Weights of a small image captioner: decoder layers 6.
Rows from block 2 of the text decoder of a small image captioner, named by matrix and row number. Rows with one number belong to one neuron. Each number is 128 + 32 x the weight over its row's rms, rounded and kept within 0 to 255. All counts start at 0. Numbers have three digits each.
After each neuron's rows are labels from the 100 texts, of 14976, where the neuron reaches its highest value: "tokens" is the input token at the peak. Only what is clearly more common there than usual is listed. The data: photos of plants and fungi (iNaturalist).
# fc1: MLP up (decoder.blocks.2.mlp.fc1.weight, 1280x320), inputs 92-137
# fc2: MLP down (decoder.blocks.2.mlp.fc2.weight, 320x1280, transposed), outputs 92-137

fc1.675:162170128112141095200123136145111086147043162152104107101202118106145134200164110104075162137143090103113104175082138141111186107117152107
fc2.675:158187098135125146113116159151156099110103155083155091126186157120097126102165085126058187103148156136147099181124080119102153128122152069
tokens: "solanum"; "ballota"; "sambucus"; "juglans"

fc1.748:198155069124176119126140165108136076168119067179143136110118119127096129176150157076154157174171154106072142168091160113119145125108092128
fc2.748:122146118078119022073116101089113097132148091092110074146113153116079107136129189124148102135090106112121152166095050108194165102146151129
tokens: "tripleurospermum"; "tragopogon"; "reynoutria"; "erodium"

fc1.94:090117136050188126122157104178070055094109097122138126126140173108099091085134203163084208131119077112154111118107157169152142139149104123
fc2.94:137159168083141111105153091126122082084109095137117108138133169138057079155162148197153160113123111118138126163150135142133170091066134111
tokens: "oxalis"; "symplocarpus"; "veratrum"

fc1.336:123164134098177138115121118126137143155118132137130144115045131080127176164191093171146115131168130128103073124127120118111082098127156119
fc2.336:108139114085148144180111099144128141176130140121150149120107150099091162175166196118149156100143133083149156191124118153100119140078138115
tokens: "multiflora"; "-"; "("

fc1.757:111146105133137158099108203113166071114128114083187162167125172061117100095123131107077130087132148148112067129101102124104172128168144177
fc2.757:100143121108172148124112210169140089081123126103152164161145135122145126115102111106099129121094155116149114163114127136056215158153106154
tokens: "wood"; "cinnamon"; "sensitive"; "lady"

fc1.407:106068172121080131166140175134140102183122090144186120152156161120101092129079097134141163201138059074133146113159140128114153140119069143
fc2.407:156079187124108134165163089057196188157150090138184065132105142115138148089115132104113101153097095097119164123136056122160081183141105101
tokens: "fagus"; "goodyera"; "lathyrus"; "quercus"

fc1.369:109121188141157084083117092102122115121130141109171124105145175089117055112163149095114140145155184101097156084125051137182146065085156117
fc2.369:094126194106145111087155107112131137114156167136118122094138139081109085126146134091122114138153165106139141082165078108143138127045161123
tokens: "cabbage"; "pine"; "bush"

fc1.123:054157160115179151175168143116149049126104166158172100143174123111105119110138200144134152151123127131139118096171137072144211129088083137
fc2.123:089140161143098134182206124143180060119088067103202123167172107131126095138142162143144131114088110125138117143114074097119130114049130125
tokens: "fagus"; "stachys"; "viburnum"

fc1.395:155096123103105140086120180124164180097119136090121139134081079201152130167185180086143116163133187147156146133183150073161151161180129144
fc2.395:098114150140108158123117125095130172088109127098131132140105066156158099113145169129125098146099118106157108156099053131139108141165109139
tokens: "scotch"; "("; "downy"; "tortula"

fc1.189:095136148105118109172147153180150115140154114172122141107138124154121096123096068139187142144100114168178163227162095089182113115136147116
fc2.189:122105199120112087163158176145140132129157103144121088060103130155148090147070124114188187109089094134172132230135109119068116154109103122
tokens: "spotted"; "sword"; "lady's"; "viper's"

fc1.75:113123151216126206185170120193095136098123169138179091139109171133152158082173200144159107127117173165137144136105103139134151162091131164
fc2.75:140146178183074120147138095142130116101076121153179080130096122173086137090104136097138178135127149135099147127087145108143112164157083137
tokens: "spotted"; "henbit"

fc1.725:133145133138125184164127116158143126134157128195210171121141137142141160117096104184137146093137112144173167093134154073147099137106136133
fc2.725:085154097132116080106201187142146234086174145098158054188111107158138097093102132155107120063120120080144093154129113084072101106142104124
tokens: "common"; "family"

fc1.424:073159153125114146093119084132110156114083172102100121172154164092141140123176138100100137139186201083131153103124025082150098096086161148
fc2.424:100120164096129126099126126114128134125144152117148127073128162092089110135173129091103108122171170094122118069152075112131142136072139113
tokens: "cabbage"; "pine"; "bush"

fc1.370:158191141114116116088112106109120138096148118135137140069103116092179077092170083056111167114129094128107154105140082138095103117116150093
fc2.370:152171157126121103139101099102129151124182126160131149095107108114177080079151119071131189130121109116112157105126088137046121137127135104
tokens: ","

fc1.483:072126144104159146120094061087151140076142140127151145153172172156173129139118139175155127085192122131172049117066118130130075033107135134
fc2.483:094134183098151188105074085148147109140192145166099153118174150167124107153150137219132158112132145156149109097136093145099064106168133138
tokens: "class"

fc1.652:112128078109125116129154103148128127149124136076138120065101139133184123151148158122096059132075143152118075098059154100152133118144130129
fc2.652:128119135153094124087176078148158160146106159107101126124130072144174132119113119187115137105122182191077071116141165080164122148146123092
tokens: "hylocomium"; "fouquieria"; "vinca"

fc1.555:129207110106120134128166151171142154074140165092142141133165124141089118116129120102115137081094114157138148096125058153187125102153132128
fc2.555:118143128158105140132105115105117085109152109131112167088086137160098108176161119097107153118064109093173179099094123160206141100088129105
tokens: "giant"; "-"

fc1.500:120101147154111155113148134156047080114094181110093166130059125049137118121120157167134169204134131097122089145138158125123157071136136147
fc2.500:174126171154155090158166098151086114074097140135127125204111135107127080162144143112180127100113106122123086125169205189066121122168108101
tokens: "class"

fc1.112:123114114112124126135145120154154099198052124116189115109145191111150106136129135126170151167166089064139114107132042146180141169125109209
fc2.112:122064150149169125171137131120111131153077091072125127126119152096107129144174153106170199115061104148114137107183089168093092179126133154
tokens: "order"; "family"

fc1.558:125242153106174088106156111177138175107145135139096139149152082154039143146174137132139120178140108148132131114125135135151127117181111113
fc2.558:145100148149131076114102094137147195172135136104115157150160050100129129065159112132166080161147134117140110154193162151148122119158111155
tokens: "stinking"; "claytonia"; "dog"

fc1.593:133126129134177158161164124117155120160170164106102116141168081170088123094144118126106117136176150140052135138168118167135099059169127111
fc2.593:135126144085128162090147147158125085130206109080111124158109064106114181133160126112127107126126122106118095085121122141177175112080109094
tokens: "ficaria"; "draba"; "larix"; "meadow"

fc1.726:163137115137170145136134070118097128145145179081082076110125096129184142146135160119149174172092132203119104137149088144059149101120093111
fc2.726:141148119165172181097087102148112144150200172101086129148131082118114170142062120174083127143184124114172115152156156145179143132123163136
tokens: "family"

fc1.511:053170148115162110144095147112176145156122176189176141101130143130140142160119121132119117137157125067161173134173141111169133123046140089
fc2.511:070142098161148087101138080128195152060138096122155164114116124130099155167174086084083091095119128105137156139177160095138173080047153133
tokens: "impatiens"; "centaurea"; "cylindropuntia"; "("

fc1.434:071147163098131133184132098141110187141165144146131118161158163104155181121142197132130093085108157196138154100148119148109134196117137110
fc2.434:097173153117139113187127103151121175130187126109112124156172166131151195125141208128134136090069168200134154084141129137067149210127146124
tokens: "muralis"; "vulgaris"; "helix"; "americana"

fc1.569:159204081097186151134133134156152143118084166158182118125138135113219077101159143131140165108198101168126117073150155121192167217150181169
fc2.569:137126139105099102108116145109174110099053097100141128148133179124216080150163145165091145117156125147101140084147116151159150184156140160
tokens: "echinocereus"; "opuntia"; "carpinus"; "polystichum"

fc1.431:120151083122165165131108113147092163122117132090143111098103132121191194182112189122102096087121057187109112144049149119132104138054124160
fc2.431:081056142126154138117132088077123096156099117095104197147064183159108154189130126058074078084088068194131090120104146130129135157107101110
tokens: "foot"; "alsike"; "suckling"; "field"

fc1.713:117140058080121132085118134105094096138108167093061102135166117122148044109081137118134201178069131138085103126106103111086107123080048089
fc2.713:148107094150096182120134141118115090104066143150109125092173115080144107188103102249136096133066133198140134134122124189119086130090082118
tokens: "magnoliopsida"; "agaricomycetes"

fc1.515:081130162099123111147130175163145122139142123159122142120142100125116109127085096145183115106100115131177191198164107092184074123112143096
fc2.515:106119171122120075183155172145154120138155073133121100089133119153144108129068107137178182122060097127146154227127130110074103133130093118
tokens: "sword"; "spotted"; "bird's"; "in"

fc1.613:118131134150171103118151153137119148101112118136078189164172154150146119102152136130113179158109109190094156078150120154151073140072082179
fc2.613:077135125137158107165135176139171137133089121098094147137174158184162194087134137099108138129055147143097143129131152160114079156105113167
tokens: "vicia"; "trillium"; "viola"; "populus"

fc1.306:092095149226178120172100140154105128103125093121212140122168075157110089143140155132184131083148113093181124104079094127120208115155157145
fc2.306:114127178109155079136131126103079107135102182119210108114131000131142083120160179134142094095168106099117115040132125113125154153115140122
tokens: "("; "-"

fc1.623:116127122192117153132107126111123112111139170085119078102128178094149093158149142162126047146076132095124162106086088150161062176152088136
fc2.623:108100120106120120131124106111151128121096151180121114153182141074172110139142137131097075154058097143145094089113042095112110118157116119
tokens: "order"

fc1.447:135165107137153161153098073131170093088133114091121144129098160122147132081162171086133100177152114109098081139121118159090151120129137138
fc2.447:122175076115126143164098086098165083103147096085109124079127143151118115115149168082140101147137136111087089179108132155053161114160125116
tokens: "pontederiaceae"; "celastraceae"; "viburnaceae"; "pottiales"

fc1.65:081160146113119137203116098141097168141178141129133115149169158110155176126146180109139106086103134177167151085138136140109122205131138112
fc2.65:103153142123126113196118100146132177127172130108126122168173177132156200122130206136147136085054168188132168085140130142061147206128145123
tokens: "muralis"; "vulgaris"; "helix"; "solida"

fc1.612:136117153146165111165097143113120077183146152138137121130111098140118086100122167162061124128157152161098153108091176118133203146153116059
fc2.612:151128119131163073143106200150145110174135149130147098128137132136126108076143174143091086143100185126098139112158162119102174220102155118
tokens: "class"

fc1.17:139146093079144070184089169101143113150035177126204179067133141140143127103159147102129087152143127158178178170034119118136090094066150139
fc2.17:128128111118115145148130091145129181141141203122155171069094089118088100095116117111128159152110117122168148124136082116148081102120100125
tokens: "betula"; "knautia"; "lonicera"; "sonchus"

fc1.53:143133171115091143157105101046093136122087135089108067125113173125092132147154113184131094113121143089114161186119121134125115151111165145
fc2.53:123174150109109140100150104108151155111128133084147092172067143075094155117165117147106101196051152100100099153100135127167162109145125131
tokens: "foot"; "juniperus"

fc1.109:144141142118053157097148189125133088093145119115117087145094147140122122144129198127121102149171145192079061140161149108125140128115116197
fc2.109:168137096157114170107162165089109131135156075139128107163048156099108136158152096128072146194095110111062129186145127087103139131171142185
tokens: "wood"; "christmas"; "ostrich"; "-"

fc1.668:099144105085115099129132169167169110117106135148112137095144126108100108135100111130167097120139106151192182207170159080182077155134132103
fc2.668:101106144113124102163153145143126123113171067168100089127136120165140111097090095136187204117037070137128134222131134118118094119153086135
tokens: "sword"; "the"; "lady's"; "spotted"

fc1.502:126150090125149161181106083130187107076139131097089134157130155115130143089163156132156105154150121124115096118092106132089169159134103157
fc2.502:131156087133118140147082080119172085104162121092096135125142153146088116129128150106176110128112152140068091203094147156092167122160100126
tokens: "pontederiaceae"; "onagraceae"; "marchantiales"; "violaceae"

fc1.763:120137086137063183174140130168168104155154159121166168103141145209151113116138138172078125193066147167182139114091135131163144156192154103
fc2.763:099123134085143144123193158154175181134093128108125127142121131154110101164144124110121159115128123177118110134068151182135166140115116066
tokens: "thickleaved"; "oxalis"; "candy"

fc1.496:140162137193148123114156136159123134218097152125107146096214123118120090089161182166163155136126120174155155116055178137165136109143168148
fc2.496:129107131200160102150124059154163120137181125149122134188114142059178121111180124056160181156139173137151179111070089053103170149129088139
tokens: "convallaria"; "papaver"; "arbutus"; "wild"

fc1.680:089089098147161095107160117132145070155138101102112119082142124071148179129149114166123108110163121136146151112114147021138114142149104113
fc2.680:125165148138174132027173106050096101157095104147116148126159130091158157117118083110118168104177107155169106102106101089103097148154149135
tokens: "great"

fc1.193:112172116129146100187158148136104142112137094171112153176147185109116168138092155042123160109182088127150117128057136111138126048093099151
fc2.193:107168138095094136167205083147080187091163132092135168151132171146138095159147160117106195101101104107118132085110115071118138084120121092
tokens: "berberis"; "symphyotrichum"; "narrow"; "shaggy"

fc1.307:059093088122104161135155145118085103072147188125136143121122143178123120049083092090111123102127074136117154114093133174145192043108161131
fc2.307:122183117150154128058090152091129124104131107151158097183195106147167099145090108118120147144098072168081120177180147111133129066092131148
tokens: "solanum"; "cylindropuntia"; "quercus"

fc1.647:119123156086143172172131095061062132096080137093126172103223128118128143156156203171111102146109112099132062128112131143112089055146156123
fc2.647:181128147076167157110114100149132123126127118115123124032145139134106126141147234157106111156184124134115118108186075172108127138121126127
tokens: "-"; "sydney"; "platanus"

fc1.163:131121183118110118126121058168135076124093176104119136151100101092142120147116132154132183167060117122124068090146152144152108139146093129
fc2.163:132145201176154156215146100148138129123092165112130170106037088132122151126154013179113153135097126152111129108158101137090106164153149108
tokens: "digitalis"; "cornus"; "dicentra"; "iris"

fc1.69:128132156154162196141146136135083122104113114136132082124139134144191140123076159111106117165149114135115110133116097121112147107141090083
fc2.69:111114115076188090074088107055155086074138145146135094140139117123098066135059137118132105083109125129134127118088082155114169119108150108
tokens: "class"

fc1.585:082071102120085151135164184138119123140085154114086072108195108190084101125105119142085114124068188138059156121136141118088087096160156092
fc2.585:167095129086150152102139156172145079139084099144120151140174093110058085162112075185086082119096134172185142126108167160164122102126111146
tokens: "wood"; "-"; "finger"

fc1.51:167208158108099116112080154150141158085135155098173180130150103149110092199075169135106100170169189079144161147117100124125115159119097115
fc2.51:101145184064130060131143149138179161119095141114163143146130111122133102186117152111079110147116137107147126180135129106088160150118120154
tokens: "family"

fc1.747:048125187093113111173146106182125166163127120142105126128145102153147144129103146110157120098067108165169200175160100115133115161144153095
fc2.747:112130216122134095212171144134130149130168085126109108089142136150150132145093168142195170106039121177140176198149150108076113187139149124
tokens: "spotted"; "viper's"; "in"; "sword"

fc1.275:155170052083116153172103136119105154144159155164130114143196145115072209139092154107142125125141171163169112157194078130143153162095161179
fc2.275:113143134121184114174132129125124143125089127132114179133120192095094131167175151130155100143096133108150109157106052157101179130127098114
tokens: "foot"; "alsike"

fc1.170:141145171137090187094147105176128122179118168154185149119089139161120159054054149132183120170082130129099163132132059107150144156180163102
fc2.170:141165158151126200135126093151118140127091111090123170117106091110122150133138148143126132178127123107131108103116101092137156153158103102
tokens: "("

fc1.135:064138136117105155143050182153140127092079146116118123161138065128092083177153161155090112100118122109066153126146142104175102127144133080
fc2.135:150064127201082103107126129161100118175125137115142116115121082140117091121080097147092076106159111107140047123108173136169141119093135091
tokens: "magnoliopsida"

fc1.155:135134108125154148096131109117139119149121179171091143077128135167121129156127056161147167113146097102128157135181088145113109068149110139
fc2.155:125168151159117113135113121142118134046068125129117140160117163128127092178153086132100125111136164099102106120122140122133132115096108109
tokens: "spotted"

fc1.600:127087131152154167099097120112108097070157126112147081148199051095144133129122098085059143117121099166203065174136109072137153095166148075
fc2.600:110154120094163173133096104089131139124150113085148125160152138177169129114120069131106151155134185128200138093117082081094101119105133062
tokens: "great"; "northern"; "-"

fc1.421:140191130104106164158149160161157110091065106110114129165100092108102106157087146054101084108186112126168142161086161158148066146206118139
fc2.421:122137133105143197200142085150153086095083158148137083131115145135128093145106099105117151110067192160186103135115103105140099128112189121
tokens: "echinocereus"; "erigeron"; "opuntia"; "helianthus"

fc1.708:143165122112143084127141176146072141111123107145120140163096075118130174090156165107185124068136142100159169132132148143141164097181135120
fc2.708:073140111132129140158121093123195140116097141147111139165109172118093148144055166152173096110158104164129092164060123236131144202129112140
tokens: "common"

fc1.292:121071101128195134142116101115137147149083114141103106122091183145160144122076124144125152137154105111137095113138112118126075096127165143
fc2.292:112106132115181155126094111095218123142113146170104111088113195140151161127097109112104085074106107075119144120151101126139113142143184165
tokens: "tripleurospermum"; "echinocystis"; "coprinus"

fc1.443:165179046156099100097170116099084120140177116074059126103151101089123054118117131109176122094078141151181109109096119173120080109145158087
fc2.443:151125142151110070140140163061081116135116093138115090186114135097128106124119124102145179108084134173152046155109107096117108155124143100
tokens: "shepherd's"; "bladder"; "aegopodium"

fc1.691:079116141163124159085172112104097135082197083093133078159097179125125077100119080105092138138114135138143152104120146200137112147159174149
fc2.691:118095178168123088114136108096139177144166122107104083117117168110124036136120145148125134127087083163119118112085147135117094127117161113
tokens: "skunk"; "-"; "sheep"

fc1.348:094158180169133127108115113194115084150102099181088116103097120130069132141177151070138165102180187159179131131091159171130195145163090090
fc2.348:162188132197112143130097175138150079163107171107138106088112126071094092156173107106141199084094143133134173156114113136084162098150150143
tokens: "order"

fc1.387:139160091109149174147087061120151089110166100071096144143137114113107149097164164090126087123176154114097104151079102154088175124149122144
fc2.387:132154084124131149147098085133173094117154102078129132106099138129116111096143170090143107148138128106089096206097140149056153114162126110
tokens: "pontederiaceae"; "celastraceae"; "asteraceae"; "rosaceae"

fc1.752:112181152118133159131173145153119119085114095102124110131143071095169143139080137154150208163110129088118060131132102109145081140080108188
fc2.752:088096162135225172075158113148184133113157130121120113096134096094102134161160176127128107103119159151177060109069154094162152160121143131
tokens: "-"

fc1.737:109119122096120154098114201110097181100113112159130195108167159139064100086101143138133174167139138154114172090123073104094143168148086185
fc2.737:089097154119140104101138109147138145158101083188149177127168134178103151146148142134120112096123158086131139081139111140082155138138120134
tokens: "skunk"; "tar"; "("

fc1.371:138114112145191126148096161124123147134109065124138158128173201099099188097119106139189096078179136194095132134138139094122146077051128146
fc2.371:122115111198102100129097120160125134148102079168102090118144150094115129092080143132157133136137098178161136147140113134120097131141139143
tokens: "order"; "-"; "("

fc1.437:141154152158097182151114139117132169103154188110085144064128132202176160168153136109067071103151127123147198139146133089122133135102159120
fc2.437:115101164134147150136148148144142204105158167138076123121192123181154162111146116094148076071113066094134145173075090079102112121125123131
tokens: "("

fc1.767:128102111160106096166070144147088071154140118112139114143080111139111143125177146134068165124083081050114115169128141156119125100145154080
fc2.767:102164164134146110138193117129093163159172143146103217141134112095132135140171187179206097128101134118121157148126142138149140120119144116
tokens: "common"; "wild"

fc1.291:091169159128103134114099136154180097124135145104137163191143090146112140126151119131167127084130115090148118130178143155161066099083124129
fc2.291:141113130132075167188162115073133171067053133143147087137112162132120061131118148132153082134204151147131134128098088156109153082131087106
tokens: "joshua"

fc1.463:151052102103071192181105166120116118129108083122135135109178118155135123098142099158082160121080128092100187154082085100095171107087112102
fc2.463:185089090163094142097136197135160132072104134150129140150118125145121170130161098196099114175085094186135131090164176163141095133166102148
tokens: "wood"; "sensitive"; "male"

fc1.32:076123126153195183129117131183158085083133159130171126159147136102107113134154109129120103077109144132129085155162091147123150106172155114
fc2.32:085135128134188160116107155162156106096150162115161130164144140100109126142152136134113083110109161123136086171175074154075165124136155126
tokens: ","

fc1.18:142144087132168115139076109167146109120149123104143097165169116117135180110169162213119114127127185138105064143107141134108080143136075127
fc2.18:129127026121176136124143152114144128123143185103162126154091074152098177191146080221099126151152132114121147158160157124099160137168109132
tokens: "-"

fc1.375:147180116165132149104147099080161167131106140144102162091125145149108090152125118174149167106149124116159091177098117142112155122119132076
fc2.375:079059071114141168072107145136156159101150119101111126148110189157149136198115140172065102082103142201082048165149157218127168133147123104
tokens: "thickleaved"; "marginal"

fc1.643:100062157090073136132114103117192142130058161072110135120173098084201138146084137085141151126133160150135094110172188159116118071084089134
fc2.643:108132138118087156083135086048161160149081134128133085126146149127174130154133159164148104102060164154114151111116136129067145129133123141
tokens: "-"; "buckhorn"; "jumping"

fc1.679:074108148135139164061112146158138135130115104103103116123132142180133104097107183134171110118176098134155161150117144134143130105164115121
fc2.679:120103154119119138079149115155160128139092080117083140132092066212095137153092142120160174115177141108160145090115154148092148136101151134
tokens: "bidens"; "spiraea"; "("; "quercus"

fc1.181:134144111149134116120108119154128133115171137155096121176108110135111089104128106172139177110167087111146170160138111109117119142069051157
fc2.181:110094166127171148153134131139124100079100073185131100072061133159174106110084133206121102102145090171102112226166132124124094108163096102
tokens: "green"; "butterfly"; "hemp"

fc1.547:183089168166146100119170052142067141056112186132137164155109092081053139164117150133115125146113142160138116128131191126112126120134108104
fc2.547:178101157171134099110171072129060132079078164143126169178107106098132129171140133129117095165092119123154117121133163127050164141154136135
tokens: "class"

fc1.380:111141191123182103123099134104148141153110096133146168111160140103095159098156140135104179099114049187165135073102198094119147085121102111
fc2.380:111108165122153112118156088114131108176158151106132092140158164133100164097120141098121169091080153102147094160152215070095123083115136095
tokens: "stinking"; "amur"; "zantedeschia"; "st"

fc1.207:073158077131156143160161118123167150135062093123109120083120140094139164150133129154169100059117120138149160108145118111144062094121169147
fc2.207:073143089104147127161175105135139130158089105126107132051118114097135142157141081163172130087103094120129160109146126103069105108123153187
tokens: ","

fc1.532:074168167107120105181109127165111148149153164153140138151165155095175176115152181142121079084113167198140170097158126149108124161135125119
fc2.532:092177149119121114180116115134122173133168106092127137166174163134152191110142190144148125091049180192125166087142138142077147215114146124
tokens: "muralis"; "helix"; "vulgaris"

fc1.349:129145069123104168143068099172150083139074106087078159127204131122070103120160112056100130144131148187135103141135073115137128177170097160
fc2.349:133164072106168140137127101115135087110038134041114141130128136124067090157186155068105080132050131133166113219146109129083133118106132147
tokens: "foot"; "suckling"; "alsike"; "shrubby"

fc1.628:094138138096108096148150112149149112202062106122080145085157098127138103142133184119039113096139080144112148100128154103055139081112108115
fc2.628:178164116176121141111104124075142137152097089105150185137126116109169118079143103144174149079112170128146081136098155113185084090125139110
tokens: "bidens"; "little"; "family"; "spiraea"

fc1.192:161129128140154144156118143120146139179147138091135150108075105142120141151096132156188128187068111116123155157114068181128107118097119161
fc2.192:079104123079120158173098103122198162159112121079120118117126085119095132136110150137173136107048145109147167201129095161121135125117152126
tokens: "skunk"; "-"; "berried"

fc1.573:179079090164178111143158132163120099188139163148170146088209147121117114069116145163143101062127153196087192112146174138145149082142128115
fc2.573:117118126141118119116112084125168119139149108141171093088153161107175145097111088108119079064133122177130204168149105146144148097120111123
tokens: "impatiens"; "asclepias"; "cornus"; "trifolium"

fc1.746:120171077115146169157072065107174102105150114089113152120121154128122137100160172102136102140168112106084092121101116154099158109140126118
fc2.746:127159093134139149154096092111177077116137102083117126082125138136104110097147176074139094155136118109089097192107127146056168132164115125
tokens: "pontederiaceae"; "celastraceae"; "marchantiales"; "polypodiales"

fc1.711:106118133087107096143090123078109112165132136067101125076181137135117092140134176131137069172171120178078085151115097129067127123110052176
fc2.711:140117124158115164101097125131152135113083147117158168162178156154073074157132112199140120124095140148185124106088076109217147108109149138
tokens: "stinking"; "candelabrum"; "cottontop"

fc1.195:090121139157164177101103124117109103182127138159107120124177209087134071109084204201151081127064199135155166125105098095150143112139079161
fc2.195:159102125195119142129070079121090102117111120144116128105154155120150123192087103169122168137042160152122137132098069167186156131143091101
tokens: "convallaria"; "ear"; "carduus"; "lamium"

fc1.490:145152179159134143073147101195151133155099136119111137118068154146175123147154091106173108163099166127190119026143150094107112139119086152
fc2.490:165109182096153114088125087159154170143092168132174141140156111137161128161145121135114077165169171140130156062102193173174078097102136126
tokens: "stinking"

fc1.698:130129124140136144086144090148140106066079146152129089137146136141084079169110117124147188110171053069121180092084108157157090110145073151
fc2.698:094116148103176145076181130153177123083129145133102126199139141146105147231110083112116154086140090077165135095080121155085133113082080116
tokens: "class"

fc1.49:052094105081138152215145111163129145147122114129123114098131140173055138088157135126103157144123153138086127102153092095131107120118143105
fc2.49:082096088112106112168174135086098171116129118124126132111141122143101161181077150118082139138061145113117103084144144184127135106068147123
tokens: "thickleaved"; "heath"; "tipularia"; "broadleaf"

fc1.360:138130140170164155118050120119098162133187142122108111140099191096154120084117125151175155150193141108155182190088149133129161115057110109
fc2.360:113164127158129138129131106108111135157151114133097115142144107136086142149115151081169114113144135104106163187104167089106088125082144182
tokens: "order"

fc1.460:076134120090106182121111190108118112198119110120112107081147096143095103151092122103080167153114079134071123170106118105057122102158121106
fc2.460:171120135132115106024121120089095111116122137137171130145098176092084119209156090215112154134136062182130109133130169153181082138116124157
tokens: "oxalis"; "family"; "persicaria"; "sugar"

fc1.544:102067160137084168095123139127142137178180179128144137152222172146102130140119142171118145180160151123104114122143188126123127116173095188
fc2.544:104158150105093137143111160145159122170144089104185095164155194128086135132129141144112109158132123189135134122093135161120120119078149138
tokens: "trifolium"; "geranium"; "phleum"; "candy"

fc1.467:094132165103121087162133190182141121123148121162109143117141093141127098127088076141196115120077103149189164203147117087166079137122156115
fc2.467:106112189123129093171158176150138134140155089134103100080118122141149101125071121119185208122068111115151138216129120113067106148121095133
tokens: "sword"; "in"; "spotted"; "lady's"

fc1.122:136143100099157147117142152128105161170139144116102101105163173132155080117099182124144137133083088127112106168139140149111080123101072146
fc2.122:154098107143129051122104070158113155156121190054098109076202156173181126092103158054146138094156111113154079147084165194145129101109088183
tokens: "tripleurospermum"; "rhus"; "alsike"; "foot"

fc1.290:104170153093136132170127086135103149141136143130094131126151168122155180121139206106121118128114147199122144098135139174101153133133133099
fc2.290:092184155128124112196130073150150160123178121096126124147177185143137182121164210123148128103064185202123167102141141149057148215121147116
tokens: "muralis"; "helix"; "americana"; "vulgaris"