Weights of a small image captioner.
Model: encoder arch regnet, encoder norm layernorm, decoder layers 6, decoder norm layernorm.
Training: soap at rate 0.0027, 8800 steps.
Data: trained on photos of plants and fungi (iNaturalist), 45211 training examples, 37.4 epochs.
Rows from block 13 of the image encoder of a small image captioner, named by matrix and row number. Rows with one number belong to one channel. Each number is 50 + 10 x the weight over its row's rms, rounded and kept within 0 to 99. All counts start at 0.
Before each channel's rows are labels from the 100 images, of 14976, where the channel reaches its highest value: "patch colour" is the nearest of a few named colours to the mean colour under the peak. Only what is clearly more common there than usual is listed. The data: photos of plants and fungi (iNaturalist).
# convs1: grouped (2 groups) 3x3 conv (encoder.blocks.13.convs.1.weight, 208x104x3x3, each kernel summed), inputs within the group 0-51
# convs2: expand pointwise conv (encoder.blocks.13.convs.2.weight, 208x208x1x1, transposed), outputs 0-69

patch colour: brown
convs1.185:55 48 46 42 60 42 35 48 44 45 59 57 45 44 60 67 75 47 49 56 66 36 82 55 46 59 42 53 24 38 50 45 48 47 40 51 49 50 56 47 40 62 56 48 53 55 41 32 38 47 50 51
convs2.185:48 51 60 54 51 50 58 62 73 53 39 40 46 49 42 45 53 54 34 44 52 53 65 46 58 41 54 24 50 31 44 41 32 47 55 48 57 66 41 54 63 52 37 58 48 61 37 54 61 47 46 56 29 49 39 54 40 45 61 41 57 38 37 43 34 44 35 32 74 44

patch colour: grey
convs1.27:46 51 52 52 48 49 60 47 48 50 43 48 52 47 47 55 48 35 63 52 54 49 45 60 34 52 50 55 54 45 59 42 27 45 42 35 59 47 63 51 49 54 37 67 48 33 51 43 52 55 46 34
convs2.27:59 38 26 35 51 59 59 50 28 43 54 48 47 62 37 47 67 52 51 81 65 51 58 44 46 41 33 53 28 64 64 34 58 29 59 48 51 58 46 49 40 72 34 58 51 61 39 51 37 62 52 45 46 45 57 42 63 39 57 50 51 61 47 55 54 62 48 52 82 54

patch colour: brown
convs1.22:52 63 35 53 50 45 54 52 55 46 40 60 69 35 54 56 47 44 78 70 44 48 38 59 53 49 51 61 50 47 53 58 45 70 43 66 48 57 66 50 50 60 44 56 53 64 59 36 49 42 54 51
convs2.22:42 62 53 65 40 60 39 54 65 69 58 46 55 43 62 40 56 46 41 61 54 64 50 50 61 55 36 45 48 49 52 43 63 50 43 65 54 53 61 77 46 41 55 42 44 37 63 29 47 70 50 55 46 54 47 46 47 74 57 75 56 62 46 69 44 44 39 58 54 49

patch colour: grey
convs1.85:42 43 64 57 57 50 63 45 51 42 55 37 57 32 42 54 54 46 33 42 47 52 46 36 51 48 52 52 57 52 63 26 64 72 76 43 64 56 37 44 52 35 59 53 45 42 45 43 53 45 56 39
convs2.85:27 48 35 39 52 34 49 28 51 49 47 45 42 53 57 43 44 27 52 45 30 36 47 50 57 63 25 58 40 64 60 46 52 51 50 41 35 54 43 47 47 54 37 62 47 27 59 41 44 35 50 48 44 42 48 38 69 36 68 61 60 38 48 42 22 47 50 51 39 37

patch colour: brown
convs1.140:38 48 49 53 30 50 72 50 60 35 69 49 51 42 47 51 37 55 52 58 40 32 50 50 48 45 45 47 52 50 39 53 49 35 56 54 39 53 49 48 51 48 33 44 43 42 39 43 49 45 49 70
convs2.140:48 52 64 76 38 49 49 62 32 72 47 48 56 61 36 50 54 47 66 54 65 43 32 40 26 39 40 34 58 60 37 45 48 57 49 31 51 29 54 41 46 40 51 44 44 60 42 65 43 44 57 56 66 55 35 60 61 35 58 46 53 46 55 49 37 63 61 50 53 71

patch colour: grey
convs1.69:75 31 66 59 47 47 51 67 42 63 28 36 38 36 52 56 49 48 47 61 61 42 35 53 46 48 48 44 61 52 55 42 38 60 44 60 54 67 49 40 51 41 53 52 38 44 60 64 55 34 43 42
convs2.69:57 49 62 41 49 35 32 52 55 44 40 69 54 42 58 49 40 45 57 73 61 55 39 46 52 36 46 39 46 52 48 61 52 52 51 73 57 39 44 51 37 50 50 50 62 50 48 62 52 57 57 69 42 32 46 44 65 64 63 52 42 44 53 49 46 51 43 59 36 41

patch colour: grey
convs1.182:45 38 52 41 66 56 39 56 58 75 59 50 35 48 45 47 53 54 47 55 75 57 54 48 34 39 49 57 32 43 46 56 44 46 51 53 48 73 48 31 43 58 56 47 56 37 63 63 26 39 47 34
convs2.182:44 47 45 32 41 52 36 56 62 55 40 43 57 51 35 53 46 60 67 41 50 53 44 29 42 53 48 43 47 49 49 66 56 62 59 57 62 55 69 38 35 65 50 67 53 62 59 52 49 65 55 63 46 59 30 47 64 62 53 56 50 60 52 54 45 54 49 55 54 51

patch colour: grey
convs1.119:54 54 59 74 34 61 62 43 28 46 57 58 47 64 53 66 60 45 52 36 50 27 25 49 45 43 53 57 26 57 52 54 48 52 49 58 62 32 54 49 29 42 35 51 61 62 47 50 47 52 45 53
convs2.119:44 41 42 55 40 38 65 32 26 46 50 47 44 54 39 55 78 31 55 47 41 53 59 46 43 58 50 50 41 40 62 55 65 61 62 46 41 61 56 47 59 51 47 44 48 46 50 51 36 62 44 28 46 47 53 55 46 48 53 43 59 43 42 55 48 31 52 59 56 37

patch colour: grey
convs1.164:52 42 52 55 78 49 40 39 36 45 59 56 47 40 44 43 36 55 66 52 61 55 53 53 45 46 56 51 52 94 51 58 49 50 54 47 36 58 46 48 47 54 95 54 51 51 49 62 35 44 50 45
convs2.164:43 34 45 46 43 46 47 57 62 58 40 62 47 60 59 31 36 45 53 59 63 52 35 46 52 60 52 65 47 52 58 59 58 48 48 59 52 48 69 61 44 47 58 43 43 37 41 59 63 60 45 43 64 52 50 62 44 56 35 59 37 65 36 33 34 43 59 55 41 52